Rows from block 5 of the encoder, named by matrix and row number. Rows with one number belong to one attention dimension. Each number is 128 + 24 x the weight over its row's rms, rounded and kept within 0 to 255. All counts start at 0. Numbers have three digits each. After the name is the row's rms in percent of the matrix's.
# v: attention value (encoder.blocks.5.attn.v.weight, 128x128), inputs 64-127
# proj: attention output (encoder.blocks.5.attn.proj.weight, 128x128, transposed), outputs 64-127
v.8 081:100115168092163145101116138117176114106148187126115126117151162133107171144138134143124145103140120112141114122120131143107088105154133116107131133121140151139141169151134144153170098077149128
proj.8 089:113131136138120117155121128143065150151113148125125121178108109138091130126118153150141151095099165138132129123110126109152148111123099140119116096131118150108118120148137116134094114138146144
v.9 081:149135127136115127129113100129171143116120121127108153167099139129093098078153140142127135119179154135156150132093075109112120085106108137116144126137100123145139134096116144137152136152090118
proj.9 086:149146126159134085106145151128092123139143118127138122115109107160134153198112100124129146145066130119126082140122154111134139126126120142152117113175154161152116092162130126112122137164108131
v.10 093:161127123135132143166148111119099133092168148149147146119138124146110159141127165148136144111130111041148118118125161172132149116145112118136175103159137095122089147125121131171131124117105144
proj.10 107:119117127173163139102035160124104118132126118132112126146138129109137131123141111144139124113117139155118142144114124123144140134130086144092088121167125157129168113124163124120098153149153122
v.11 066:143126105120144124097113139108133141148078141114130079105082118129138120140129125137108085164096160156132135146140164162087146163137141128155101143120127133133147134118131079089123163127128110
proj.11 089:169121123076070138137154142131151107124113127126145128124146123154131135123124092109151107153125112107129108145149108138131131146124136119134180141108125101124115148131097167161131122057134125
v.12 098:146120132092123143144094183126116131156120094093156103118116098084131143119104140179105088150118149099163170149110116191115159114112140144112129101093114140164132153136175137115118088107140152
proj.12 110:090151121145175124096075119132150147116142145129121128131176130181136157117141145083124148101177087111136124077134112083146140119144138131104149144111142111109113115138154173136114145093146088
v.13 098:096127098090121159133122123131130098155096056119126135107132100133136146151144141135106160124124116072087117073135094136175130127153122190125166171123152110103119129169163147147118134103145127
proj.13 095:127149121170150104173104140126124178133159162123144129131092157135124070087140151096124113108154124146138167127080108105108179110117128124137093113143111122134114126135177145127139129110118121
v.14 079:109135153135091109126097132141125083161138105168154131127121118144176152143155132182146137137139092100093149064138155158156154118107146120155146127092130107125130100150170193094150125119123104
proj.14 093:094165129125184127135086151129149179129173121122112128121116136138089106114136162062107080107165126142133141107120103111126136121105103155091099123171120123132135170112152134168117155091122128
v.15 092:147151109139112113134141089124131099141116106140082125152117119151118109105121117085112150170119127114147120103174139192145121103118084162118133103112123134125182086145137134150154129172138156
proj.15 109:121116115105121139152116146130172143114137152120169130100132126133131120136138138092143138095199128158129128125109156042143171135109192136115109111163119147152088121097131137078098122090125077
v.16 082:120145122148136129151123098172103098137122116133129119127122166128184109152135118077167119118115110137109100143131132149078084110108138086140150142112123154123148174156081107113137131155120096
proj.16 084:141110123099109137120150162138128104138135117131120127114089119132108104120127144137102145157085157109133089123102100153127131160131096098118140147144123141125110139096114117155168143126115168
v.17 099:117109120138147153122115138118170119133115166154105136135144180129138110108134150143109121123134122121100115107145102087155169107134179109098150153130072115142186135105148158101110131136116122
proj.17 112:134111127138133094166168098126126150128144119137154129159088103133078140146133158115134127059116140140134112159141102151112124141143097166148142111077148139125095112175145107147096134189172139
v.18 114:131131144147051133119127130139136192128116145114121120135079124170124149115126114110164149120131123147120096101121105180129106156135138139135152131146150130107113131112130092095127112189096148
proj.18 132:172117121069067108140146145130152110114112109128116122115144129088152135136119088129130088203123141116131126151184144118126128111138165080128119130142144131145123165118086155134142120093118110
v.19 081:136138112160152148150136114113136126155174096124148123120090149138152117106136136102091119103120110065106124087112133159137109163124084093133134094126130130105144130116105131167100141054104125
proj.19 103:101096129132147159118068113133078134135101154130114129139153134139163134167134119150152149107118132137128149165118120086100145125119112148143124164165108168121108141155150137124149108155128142
v.20 098:134126105099151123078114161121143145085141146126091149113181110106116149128120129126107123140123126140146133110147138194154108136142120123137122140102117116162169133121161167134170140111157132
proj.20 117:124141132137194152121073148131163131142158116124167130150165111135141128094128112110136114095218116117128143071101121089128149129111140145099138098146107132098100104129119146103088133100120088
v.21 079:117106112131174105116161128151141125179127109099130112102117146154170134126137121181143134121116132144106138090163154115127126184149119082167096154124142121138169126085152111148131170097129102
proj.21 098:117146139124164168106125101120107112138132144134145133161158123134153103139137147113117129138132138118127117138093122133100118138094090146141165145124097088091125141160139149099157134108110140
v.22 094:148170155159126132119139135126139108128099129136111144123118119097091133160111134137111141107141183081131142138122186115124093108133139148084120118145136154182136127123132188116170087139128184
proj.22 104:116153127098089109133169146129101143097106107126154130159140136134116155086119122130121154140152109135138088114178128108131115125139149095122135105089134118128116119133084093103106124155155105
v.23 109:113110160097128123108122141154153083133153106178116165151132135165184164153181129154128146121115135131098181136135143177133144139159138142129123183149095104113129104133121140130106130069135139
proj.23 115:087101135161138134148086093130082170133161157130179127105095165152107124135128130139130133090119127104122125157152093083120114125111109146133120129132133129120136151158165152153119143123152125
v.24 102:153101153121134109147102141128164180139130096128137126143123106148104166165137125113096115165129113153117105126124114058165163117115162127123132088072077087128109125133145136165101125119121157
proj.24 101:137092114179126099119140105124143126140123118128079127141112108124121119137133098120149126097101094148115180115077126149103134084132109163139132131153134154124174113134165125130135160171129114
v.25 064:098137156132169119145104085145182089175153085133106124138124128160132132126122140105121166067152071102108111100148109142129130105092139093108117115137116152098142138118142147142132103109158093
proj.25 090:108121128141143129154110106136105175126164164137133131110095129127089131146138176131103144106124155149140127153069125087132126112143109153132102133163091151125121153143153111138124129126144138
v.26 095:152144129114070136133118124145184129088123140126145140125136110140146109128128130104159142126114153098115172105115074156091175157149103128158099106120107098103111119121132108172117098104118101
proj.26 095:122125106165106130144109133121085154149166137130138128123083112139119125148116118096131092151071136122118160149137144117131142091090124150128119165194125146161153113128134129154168153097085149
v.27 104:152137132125147132097132156124101120103120151139139138109120086143113156187120125143156168146117153115138132114141103115113106168141152138139134131154123141140091123122107101078125156142129098
proj.27 096:160112130144064122104123142134093099151104152128127131165122156123150122106109061163103094179105136095121099179110156123140113145131065082127137116147129105131146149156128116158132118147142146
v.28 104:115121117123131143118158177132167140120105128105106117118139142122124073126108121181156141123116128187134135122148128120139132151147107161109119164141125159162200156111121112144136118143083181
proj.28 114:138113127118123111160189100128119122117126142126176127161130123153115150108133131092123134133146166096131096120155136111122128112125157113147181109059143125141073080159112138078127131142149097
v.29 077:130135096146113109149108160118192164175115130125081112139123134112122103105091133115084133131097116140155124136128146139142126140127101137124103096122071121167124127120105147115131113146063180
proj.29 092:150083117099158160157168123126157115103113105130155131124154111155128185121125092102159128142172136114121112104155130107117131116109193127144160150135171127137108123137102133102132137101134078
v.30 088:117113123137123133167131117126137140106111120119142125161094170140160180158129132117124160100151127078165070159124114104115139102132109122141135132134088107094113144150141086119172126115098086
proj.30 111:160149137125081116116155147126083125124123148126108127141100102108102126140129123169135135152040149161129101147095129170133105104157112124155129133153166144137132136125144133155129130121132171
v.31 075:132108099172145125139147078121136111154100135094163129099098153100109126137138127070160080126148134159129135149107084131138178132125092122101107121093148129108147116139108126136138114091146082
proj.31 091:152126126129119125103157138128120099113116150135093123194105090160172114155115099147148141112081101138123129150102174113086105162126112132129170127165086150147143146139111085137126121124112131
v.32 083:107116123124124111155129108124143201105148115132150140123170138106142155118093128132128145174108124186136122165145104149169160132114166131135098095090081141155145142134098119121091139089122103
proj.32 101:099063135166197141095119097137150107146151149123110133156121124133146151146134140112136148033148097105131152109121129107107136133106109165095145146116167109084101092128186144134129131146132125
v.33 105:123126095089170149074090158092133108124100169104137126127175136118097107120114150160121124145123190140133158155112173120148084141151133151147115115130111135134153147111126151077124120108043162
proj.33 106:129131140083176118137102149129115101129108109129137128134180136136116162086128090135162124121172127086124087099169117140150123130118134111128158105093162135106105128136094127128093130122180115
v.34 086:129109148143130125100125094117148115123116165091133144106109142146133122125130154093177099127098065106110092118152145129158200145146176122112108096117133096152142142100141101197106174139170161
proj.34 087:179107106135062126159130110138135136122131105129114129132080074105133115151136162110144118134115141143130198166154139131092147117120133164078142129136117125111168096140109125104090127098105094
v.35 087:134124090110136163124123091146190119150134121122181131159122129095117124103114126136137124134117143140142130185128149089083155101110155160138091141127149118113147133127078134104109127097138138
proj.35 087:106120110143194126125119128129105141122148163129108115079102132150114148127140116115111127103123083112125150112107143087160114142135105159129161134105122145148113107117144138158147130139129080
v.36 067:159148130112125112142118151117146123123116123210133127149143120145104109074123129147126123128116142154142139123081189093100118110131117132130139142161076125163133144120101115088133146161072144
proj.36 087:165116126151138134139194109117130103129122113135157140069112133133114158157132103110140142122117132084122106118162117118144113132116157146150135142094182105138109121144110122123127156130176125
v.37 094:119150117114154127118124086148137110158147107120121127109149161120142104119124146120117138145098116117140136126110159128160158170153106129135131160072109074165179152156125137138124128181139091
proj.37 100:134125119168176136153155141130132125151122138125148130158108123130151104136128147085141144065152136134125122085090106131095168134076121129151142118146129107123096104125159099110143165110116150
v.38 067:105109152088126141089105140120123092104132159079085114121153123121124146120141133163103125145144131088129140134125117169137138128134133136113120171126110126143092143094167125119133119075144141
proj.38 093:104126149163153153108096128134120151116163151140198130148116113163127151102138129134125135088174143122138133127139108105108127133107107151102104097131125097122146092176118161110090135087121107
v.39 081:106141157132117125135122089152102068109114118118113127144107117113126088153150142112079120132129128081136162084133136093121138123138128136124110174164144116117175111149126123117155163202136093
proj.39 094:143187130132104142145156173112132170142142116125168127108121151127102087115136153115101138142130157164130094139107141133133109152164125097160106101159088137168127125094102099131148124125149165
v.40 082:144123130121077124136162120133109109133147068138123124104168119116107181202145095178107131122128136117127139133154144124177119144131108131138134147138147118173115166151079159127126093052118144
proj.40 092:068123132155204155103125140134113151126149159123145132178123151120154105073129108158110130095164122145123139088089119124108110109116103133120113121127112134121136085123166141123150131162140109
v.41 106:145120144127155130138109127128105170092124149128084126140126101124134101149138124140121186122145154098146134112108103153107104125123144122114118134172088125184070178135142090148150110086151121
proj.41 105:109161146115081124123124130131100131127138149124165124106123137144123186135121136174124143178088134141119094144135127152155108095142110129163122129131147127086126120134137152162108102129143154
v.42 080:128130141107133148162103084148106092117152132099105130127121161129142134049120111135140149131145123085117086138127119157136097080156170137123166160135165146135089135098154117134100133102150121
proj.42 094:095143125138121125149105149124153133115156153139144126101118125123118088160137181098141148082127116172123186142150109121121189150126109144099057107107118106110135126128139135146101118120080146
v.43 099:109118080146102131152084078143130102133111092128147118128125158153107138177116111108107125124119098144110121127159127146113115116107119126135117121098180099120084123177112135137134147092169096
proj.43 099:121127122112163145125146164137142132129139166126107128131093120132132090109124153141119110153124133164127133125056136125128130119095116149117123140135097103138148135095177117124163131105088128
v.44 098:109106140106153128077156133125167086128139143123159141114154180190186114119125140096112133104139130123087135141117136110115141117147106108121113144139140087083077130112143150180123134077158131
proj.44 114:125135141154132131156093090124078116119138122127139130117068098131124125144121139167167128128095122126125161188123102171112144151077113172127135135147108137121168116160134119112093127136102124
v.45 089:116129097089150117104150128130066094104122134130096149117135098091120119148130120100160138134139153109160118101110068169107149160133116114097181110181120077154092139105111135115134162120166148
proj.45 094:128142140176135151079108140137137134155141123129172117130115140156169129120133155153093111128146130130112094141126122135135121143139101101135101114144111103124151088157150120126107101191124120
v.46 081:109162145129089138140127060144156154100154135143130145136150160134063107120117116138137147110129139152160144170110131091144106113141150140105124146155169145121095114114084122098154102136125138
proj.46 103:136141127137104108121161163125098108115113145134115130112096124108135134143133102154127130139088151119129125137162167124130102118121118120132108094116130130164155133124102089148120142152125135
v.47 125:129124122132147143157112140108096153096134139138147127152138111165083140139147139154131129142158123098127133088119093094146149117084159147127138103144136148113118109155185177130143108177117063
proj.47 113:134171132125123089126111160131168126124126114132082125145174123081109132127141125116119110138144144168128125114118168129157114107161122119133090093136127156133141160102130081127110141128148162
v.48 080:110115103120124130130134116106123121127121159143129113143131161152141137147113111149126144157134088141129096137164148071139109107133153150102135166116140137127132147174090142130171099137122177
proj.48 100:126117124130096104152197134128131113103108156135142125135069099108090113131141127134135125107101160167124139147105143134130140155105102143135123072106113143161130108105142113106107136164110128
v.49 080:156147136109113107138144160131149158134108100157114127131094064120107078117167121135130153121119134126104105137136148080068095127128115162111111150150144121149123123177062107119093147152151158
proj.49 095:134129118162093159130189111132113141139122146132153135113106150115125154129122074129098117146102138115112134132122136105145109117154137098152132144119113131169117125112128125134192119141135127
v.50 109:132131120133141131123115112118148132148128174137082146119120137173151093138127139143140136094125134089112140105134092079129128091137134104104137143157077123144100120061146140143127153117136105
proj.50 106:138135147128039099164159120128120145112137138126145127151104110113114144149113150142140124133092161156124104165147123140124120130129117157136109110091153124108149162182142084165072130135130164
v.51 083:125131115107150102136107156143110154133182116159174115082143109150159157135145128161121150131124161128132131088108104169080135160112108068166113080142157126127113119141145158108152139085140096
proj.51 096:110159138138177149090075117117104124136104145123086127160188153120170144149127126159101115148115132113124121130103128119160111132106113119129151165135122085098131170117173130143163132108114165
v.52 079:134129101119096145119146187103114134103129130137118128123133149120087096140146114102152093123108105173111131114151110108104076120159092157104150116147114161094161099189121118148124139122095184
proj.52 094:120091118091093114171157100131128124111083126119127134126138136119136118118121138158144115147128168102127125119173135132144141126118179128163134129055175143145078158110101123088146111157132125
v.53 085:185112124144134088104121131144125144088104110113111119129108132137126078126136139116124133145137129129116137153132116103097130083133166121091093128117179118139175115157122156162124107114177112
proj.53 090:100158133148162169106111106131129153146190128133140132137081093108104171111125155121096111125119099126114129119120110147146109125121098163124147149119080108140105085095183135123164137152119110
v.54 073:146140106161124113110141085126088089150143142117155150096145104118164132132132133105116138168090135106131138161129115188146124157164126138129130137097146128155111153127082180116136156132146126
proj.54 094:106111140108163174114096163133144119110110114133125130151150150122188123106108101155122134113177090127123135114141120106105132171102112098102138123178096132105135125108129130147124100110090102
v.55 089:133127140162103120131136134153135107157151081158128138134162141166151132114130144122171180108134102142121127106141147108093101065091110128114124132150123128115154172145138157099120112132133087
proj.55 092:093145141112173113140126108121140188109190125130126125114082145083088138118117184138081106130134124132124102118124081136156132132145138140129129143083148116137072129103170133141133154131154130
v.56 083:137129140116116120122127122125132100113107135144112126118109111168123137095120132084122101139146188188138115150114125160136206073115110129102132128110127105158119130105150141101147134185137151
proj.56 091:163110121143087109100162142133189117121149107131161120145092097138136116143132097130154147111134085139114141147114120136096122162128162139097150114128102119154158088145100112105063161113122094
v.57 083:126099116082145131124100133125112081124164117079128132130147129137155182123108144155111134135154133070134098140153109147139116126124135123126122125113117132140099184095115132144135137058140129
proj.57 114:113123155180189156099080130135104130143145159128150127147136113144133123125131122132128157094146120129129139121069122095123144143129082124092117116171107127105145078150150159108104132124134118
v.58 089:140132126090140126131174149121084121176115137118119127158131111149126179125128135087125146135146169089154118125131114198139093129119100146113154100121076125097134142109154102083136116117131112
proj.58 104:106152129102128103089062157125165132125147125132151120105160147128137125138124110146134126112169105143114096134130120091149143131173143089149101115177143150128107151123140174146090131105184125
v.59 088:111129112109155120064131140120068128097128105098128122123131132124109144122139121124102160152147157169132125116121159132120105140152146126134114125115134129139186163114187130123131146118106141
proj.59 102:113158149080169131116088151131154117148131094126145124095179136121123120084132135135134135141191102114135123097124114168146144120134148128137137122117114131097077091108088169095124100136143108
v.60 099:142166152161093145154131140135061159154124118124102130126119088140060146121115119128106158124128146142131124118118125173156071158102126140114129086107144158126069118104133120114121127155162119
proj.60 104:110132124105128118090118158130163119127102133129119133104179168105174120143133103136113123167187104127121138118132165095137123106138126078129078120178098121147146165106107148113150125118125129
v.61 113:148137126124074124118094150114154122090148112148145137154146110123092161141136141201132100131140131096139142101113098122077120145122088126161112114118144087130146139156104141144113149129121151
proj.61 106:125122127172158120148131109134083155164105140131099129133140166131134120155127161119105128112111166124138129109108133109190150099111140151142117153116167102131118091140203129122175120135116151
v.62 068:147141113122132149109126100106124166121109120118172147145149190153128148083099094115103130127151104113138104113136104158139123149123105131159144106131118109115076144096130132173146128128103148
proj.62 083:150116129129118106149102150123138075140118115139129136109149099133123103155132119115179140146148163141134151148103157125158183123105155158121086127168141175116141080142129135095110120115123126
v.63 092:151140109121192088102128122126099120131098145127133093136127142156177107145108091100094125170129125138138136122151134164096136146133123088128124105146116143136134155110128177103167141111156137
proj.63 107:103114133120157177090120146130161106159149136132150128145141098138123148131131122124126113098178119134124084134087116112136107153115085139124142129160092151113113124141144125150096113145138116
v.64 118:166115129100086100126112112145150109094105112122132124101099167139126167130123141136158096102127112163122122098189135144115110138136118134151107130106091147161187124134106100130191138139137171
proj.64 098:106157133102144150126133158125087126156141131131130129109142132117126113105134130145116189199107117072130134132113124130131133113127127102134156138175165108109113160118109171134134159097094100
v.65 101:160126130107127108153149160108135141132200169163151123110146143140154099128126145103124070120137139158149116134148160124098141124107168141133098136133130163136054084138109170171135135128079108
proj.65 092:116140112136098140126087101126099113126090138131071123139137131089116132091123145145136188150109117106123158112111104126141148118116111124096119125131128113102185144116092073128137096123119137
v.66 094:094144153169094128118123206121138143126156155113145133140134120129106132130138130131119096118140089162160105144121103088166093122142157147143102149146128128150092118109077054085132124154108172
proj.66 093:119123114094159145171133096134116129152106109125152129106119164104152113083133173123151163138124166086145130116157146163124138090157141082116127103129113152094141132145140151152129101151135089
v.67 116:145109155144144124092114091136156092111118138109101134113134103127093112173129130154109097122106143151125154149139095147119096173167120075132160130125120129148109085110124123142126144095139114
proj.67 104:140110114130084142156148127134121112126134137131163130135129146166180086103118105121149155149125122116117101168140128139137198116079142138122092140130112082124160137156109136133111119134098108
v.68 116:087128110099155168125092162119089133108147097105121134131152151136178105151135130126120092124142083154101148129137136182099146126132134130109143118120123092071105149113154125141128149078162131
proj.68 101:153107146128096089120107098124142111104128126129087127113133119153096176151133134160129142178112154139136148127122112134146109147117150146164148129104169123158125114127101154121087116121069142
v.69 118:164134124145186135102142172129096103078110141175130127147141150088104151074128132132123108140103184125115114087128135128130145138110123126118133135133138119192156156176130103158095111127125120
proj.69 106:083185126152103125121141105125179153173171118128141126121124129134138097135126115142129158115157076123118138147115127106122125102133145168149083135149095128090106076117152148113152136162147152
v.70 102:135121127181124082132109137137092089144072109117110125151102138147102137145093131107092095158174139147148120101153099139121157116154129115128147094101091187130118086121102137120109124120130132
proj.70 086:124124133086150158102141144136159145101192143131141128097126124111133129126139133141151154087084118119111126159127157117170110135117127131127124129149148057118126161140191154132158130157132152
v.71 118:126128120111116097136108130096091110119171100133217133141134102130090126182122133116113121140150149144165129113141121168103143144115154137180116118148108126099112155119158187140098150127107094
proj.71 102:126111127111103121120119144126122115123123150133047128118135161118182147090114141135139150159076118129130155149117137147139129124116109112093147140114162102130145095111101115139154078126148143
v.72 111:119149088137172127091155148123116146146147157152115143092116145090086145166089129090137140133143085151165133124157058148140108148158085135151115122112141158165124118103113108112148114144162157
proj.72 098:139131150092111121185141118128166134092103108137130124150143122120208118109125146167107099150128135102121138144124165118126146122108208103153143128131106112113120158140142137129122124143071109
v.73 106:124132133137150100151074123126179174133171138134104154138120088142155106114102117113160141107110180130157140152118118112140158101140155151150135164125082115189136101139147108129160156093099128
proj.73 095:129123114158144120071151146124110114145084127130175125137130150144105129124119122155117142106125081137115109117104117109104117109135078134090106104177139116103139105149157141130097141155127143
v.74 110:110113131149121137124144141131139176100109145129085134115139144133097103138116127154111161132149098120120100099151109113106163111179152189162138098130137165100132145154123114133134125151139178
proj.74 093:161105097113133106135136127128151118138130110122151125119146097113131145077138175107172134144123146126121173144130168148161127125116108086101111154157117076140122069115090128125129105128101083
v.75 136:101131164138146114092104149131157144179144147115169110110157115143098151152136122149152107121111136118111132131101185112109127129154160129121120109115174120098117093098149119148154127090107154
proj.75 109:142132107146117095143115086131095114111130131130128130182119145156125110111130137132121117136156120169127143136126086137160130119124120165101122143131099118134154113166144123139082108154173095
v.76 100:092122114095123149124116170132130156178176166128126103116122149136130090099112133119170164100143109140119080122144114134088110155168124165122102085139128180114150129130115130120097090154132136
proj.76 095:120122111104130135134132118130139146094130134128109135100143128068125176122128146132096076168120154141128196120134139103140107126131160070138149162146119121146110098103096099134167115118104106
v.77 117:133137125122120140155082085126095135134131157120141123142097148115100109148131143143151091140120156118107125114133140159167141147107108133156120168164111126110070138119149185131135099120127095
proj.77 104:122096137130108097096164131119136088099123132126133127143126122136151158168122100133124138110112123159137174144118120092103120158128133132090137092099141118158172109159089093128086151138132179
v.78 091:123131106159123125123144143120113161156169100116127115116105110152105101151116128138106109125165124129155137125095126116152089160122092131132095124143133139075140121101122111160124114094093159
proj.78 098:152104155079110139120100101133101101109073149123123119113118133119164154106134147140164165161076153119123106144145115151128157105111141115135194136116155130151127154164103159086136120162131155
v.79 115:148132119113165108119085169134135084161121140117148097134122129120150169100109116133152134143096129087132100158143108125129117136137119139094049112139125142109095146104161133121126123185148107
proj.79 097:112163124145095182141124113134093172129113139132124128125129123118088119148146103141102110146143118141146130084119111135137111078154106139172164158117135137122127094120140154144133134078119145
v.80 101:121129152100099124150143117130180107108072145166106110118111141060087135101139104114108159170100138078127125144169086119111106125124133139130139101130073127086170104118130134136133108117164175
proj.80 087:117131096167157138106134150129078143141139160130138127122104109176116104116131142141120114089141126154119137151082176094158190132129126131106076161155159133151121136127135144130171145107063085
v.81 107:145129131160139116156116155135106119102117145111109095125137122195127158123138125122124125123132106122134135107150129157110096155113093103130155124115153126100141173144113149137098099170069144
proj.81 095:128126117104144178125151113126140156165129096134100121109134141048140130131135136143131125134127184140126119109120145087143133099135161115157128103127118117126125127104128122084176161077211134
v.82 111:100143113107115122148150158115146164111117175124123138156128068112120138107119120122160160139108155105124132143163108086156125139109174107122121112109102171079154090172086107133121164153123084
proj.82 110:118101119143155133143128113123123138161140104128171123116107156117096129115132172128107098082144110121126123131137150123128132109143123138114086164141137157182098140093160121116153130131141143
v.83 106:121132101135134154111144125115175156137152125126145125103159124159129083128118111120139139095067119124126145066144103115169146124148213123135097137135161163099139106125119103155185137112134073
proj.83 106:105133137100077090153079135127088134106090143117128128159103117116108159114119169144122124173179087142130146175136121121088135099114079159103112135130112129167119147118117141134065149106080149
v.84 104:145146135137161116145103111105118139109116143119114141123122106155174143127158137090113135140150132090126088095129123099166117095130089085143142117170127147141145107184163141093147127122125117
proj.84 102:124107144113136129097166117125122123142112090122143132130148126105093137166123073156148115082131139155136131126100123141115084178137124173119135122102124137131116169106137100137106122132176161
v.85 104:167115138103125163127180164122102152133157099148130134129128092154162176089115134146121122129155138111113138135128126138096104140093122088103145087135130081088121159151134127125105131162139121
proj.85 094:100129142150118136132110117131099110126133116126082131104104139116124136193124106136133111152077154118140112132127129128129105153130130162176166144102135193182120150091131123117175152115127156
v.86 115:094108140128113150113114148153086108089131091142117140110131122184162112147139128114078099130115141177107108092140130143137187142105103131129140165096143118125119133154119131096163143108108112
proj.86 099:155145127123098093131092115120161138130128138130122133121083155142118120110115147134169148159111137101107145148146109177110115130120154119158138096124130100121137134129154130142109166129093128
v.87 106:149109101116098146142128131134133167123107159135134120120099093105102093114122133194095103155131147104136121106092122048151091146129124134187147138139139147132131096138129166113076130156174076
proj.87 096:134117144118142142109176153129126107144143107116126128137127129111141116097128134082170137112105096121113163156138144169100164108116123140088128134118103136131135121156086087131204116174082160
v.88 105:144123160123118097123090119140139192159126113125131144115121138037138105125146137167134111136123158123113148165124117096115136126112135126108086085135134093118135130183122126102157174121171141
proj.88 113:121137130148155110121135126132111088117138140131164129156135134232116126155124136107140123129124123118130091111127100209135139133122116143143149174119145134120123119130149130150098102159102118
v.89 103:116127067177154152118147134132069127156121109131132127137096120094166124170140119133148146127126110133154149065114144150144170125150087134076153163118115112129137158126129080113142097133105089
proj.89 096:155176141113084113137145100124227137090155130129122131135131124131117134117136135128093118108153109128122106120137119113111077114127162134178103119112131125145069142116138162139088148163128160
v.90 094:141105106113152088167126157126154139126127144125108109156130095105096146135140135086144146137091155079101110156128119130113145143150137115091138113094116155060109094182137145153098143151105105
proj.90 098:092134120140128162155136100133134145102141137134132122094122135128111127110122114128105077071131117178123148141141143094148110134099155144136099164129116134178152169069158106114156129098139139
v.91 106:107128108176189154142106099142108100115130144143123132141172155129128168079120131137127115122108110089111140127092140140106126090124137126124146162116168108209144108096109151087084132126097129
proj.91 098:128194121132118133128140158129143132132131110125151126151101106137116086179134127107111122123177128154121105110129100115153162129147126145165055115129119150054130123154155119180150127148123153
v.92 112:163134130146159098136141129130121122171099101159127129149195148164119108151105139094089138137167114128088157115162091179089127119133142132128105097136116169065124143148137134158162098118107141
proj.92 109:116105127094121104123116125128149138107147168131108129112116131097143166141140126156174143137094128137120082145130179119192117171117100119109183127157162094148112119088130112112096113117196121
v.93 096:107131129130122167102166149133123108108171161092137148144101137141127133172141102097126175098132153124118123161110109141146140170117130181123128127099105102095159145123115116131142049133078127
proj.93 089:100112114125077116149104092130122124117115121130130128086104139101125121122132135176124126154102140133140129137120134113101130101135159073137109137154133162174083090126098121120101186142131171
v.94 121:149140132135108129168118146146134099119103115106148101130113148063179120148139110138193181099090111073134125095131178150159138110101126119097111129074162132188171103104119098100114162119131117
proj.94 108:114190132104134145131114104126135134113155122129130126171143118193071127122134126108067100162174117140136143120133073109110122124145155149152089168125106149089088165134140176172128127119096134
v.95 083:113138132138152116159105189119113127062140180112128116138132107123139137127161139149111171134179105098130101129142079093158139147110106127131128125153138110152123099147121106129127084140123149
proj.95 089:104106136115144171120154060132144138171124116130160130112110139126081135139143142110139118081095164128145139122133143127111096100144166106136099125107114152124114153096113153137132151111143119
v.96 104:108142136154149128069112096137144133171122135148142156123125199139169093156149130088060114126091127105108145112120149110169073112135147138146094123187102105128163144144129162135153131126155111
proj.96 105:131105143113110097131138129130095118130120149131144126154144107124113159167116099159173163128149140128128100130092135154124150161122092137126175123099150172104099127146094072128097118136154163
v.97 086:134120138147144148114181112117085114116091116192165139124113152102098117161142112146108137130116129141143149160087187119150118101134134109115154131099128103156090095110095108131158086136106120
proj.97 091:139178120119080102149076149130154095098150128129137129146098111133147096097119159096145158147146112125125080125149098141119156121137138147134077111144119155092146165120147120141101148150117146
v.98 122:073119135107141105155149075133125137121133084141115115111155122144101094113157143164155135143127080129131093128106156109080163130133139133115111099144140157142113141155156119091161159139102157
proj.98 105:184102135143125125129137152128147105131101134130152131126124092140145128149136156103112125149131140101126125103160093184142120126111080112171152162119151108110151139118095148151092120124130098
v.99 113:138132109109084131137115107127131145140128132127111106120168105090131153147108131147158140137145146170119115159083145080110109144119098153137096123099128170110080100073145144127119164123111126
proj.99 099:170138127145168126128131136130131132123146129126099126129106142136144073081127137109096108148137092108122139090162122188136156107110160133105140147145142084131148133144096115144145080163114104
v.100 079:157130164137105117110154149133127142118142120126166138136101115122192070130130104123120164127117158116128125073129196120151135130114165131172132133109119163146159104141169115147150109116131099
proj.100 086:139112117116080110120089095124113108135126142123113131147156131139066175104141139149142185166101102128120140163078113126117115130123103117075136135134128131108097134108106116143097142141145157
v.101 091:159128132126093138096088074145137126122104099117088126114110126139109153122115122167109119104107202117094139135143127121130143114141135134125110118071136154157117151133120129152122180117163113
proj.101 083:097171140158145123152149199128152143138148129129202128137145125162136070115118112071145143114176075146124139134134127127113150133115138135144104142180080117123137088155172123115134130128106111
v.102 099:102133147113087140135209107145127140120096115129153142147125168132131128103116125095157123132103113159137098154137172111129121110095179131140158128134125127108121098083129151093143135123140163
proj.102 095:177114130162156090128078141126110115126162126127107119127117080140122103152134155148096125130135141087133118128125115154125149165144078135118125114098147132106145149143140120137138147130134096
v.103 123:140137129140164172150113184157104124176106164139141169138152125126111116142128140103152099106093144169138136157121092110132159165121111118128154150197106135108097159102125140138108119141103130
proj.103 111:123119120169112082134160072127155137099152106124122131122127160111135121130111096148109110090148120106140141143161141122122103106137162140123100120080139107142168095143143100120115154130173119
v.104 126:101135127101108141129177079114093130149120083141110145133114163137123109127149117058148122148162110162113134144117156143142122107113105126110128128133108129065180093127166129139107150094124130
proj.104 110:165085142141134103102118155123153130106136154133131129088144092121124158126129104150109116107113130111124148129136147108124102191139118123134177135126165128188098166113095127086158121142141138
v.105 126:088128122104152158119137114143109078130129132129159124111138123134140167161145123155127158100107097093098100107114150142126150170154127091101145077141123119147143137128183134137110092131130156
proj.105 109:112114128143061117131133137124128146106159112123128134133099110102115126133129127087108088136117147174140152137156109104092056126137157133164125169121097187155119151095103123127131148147139130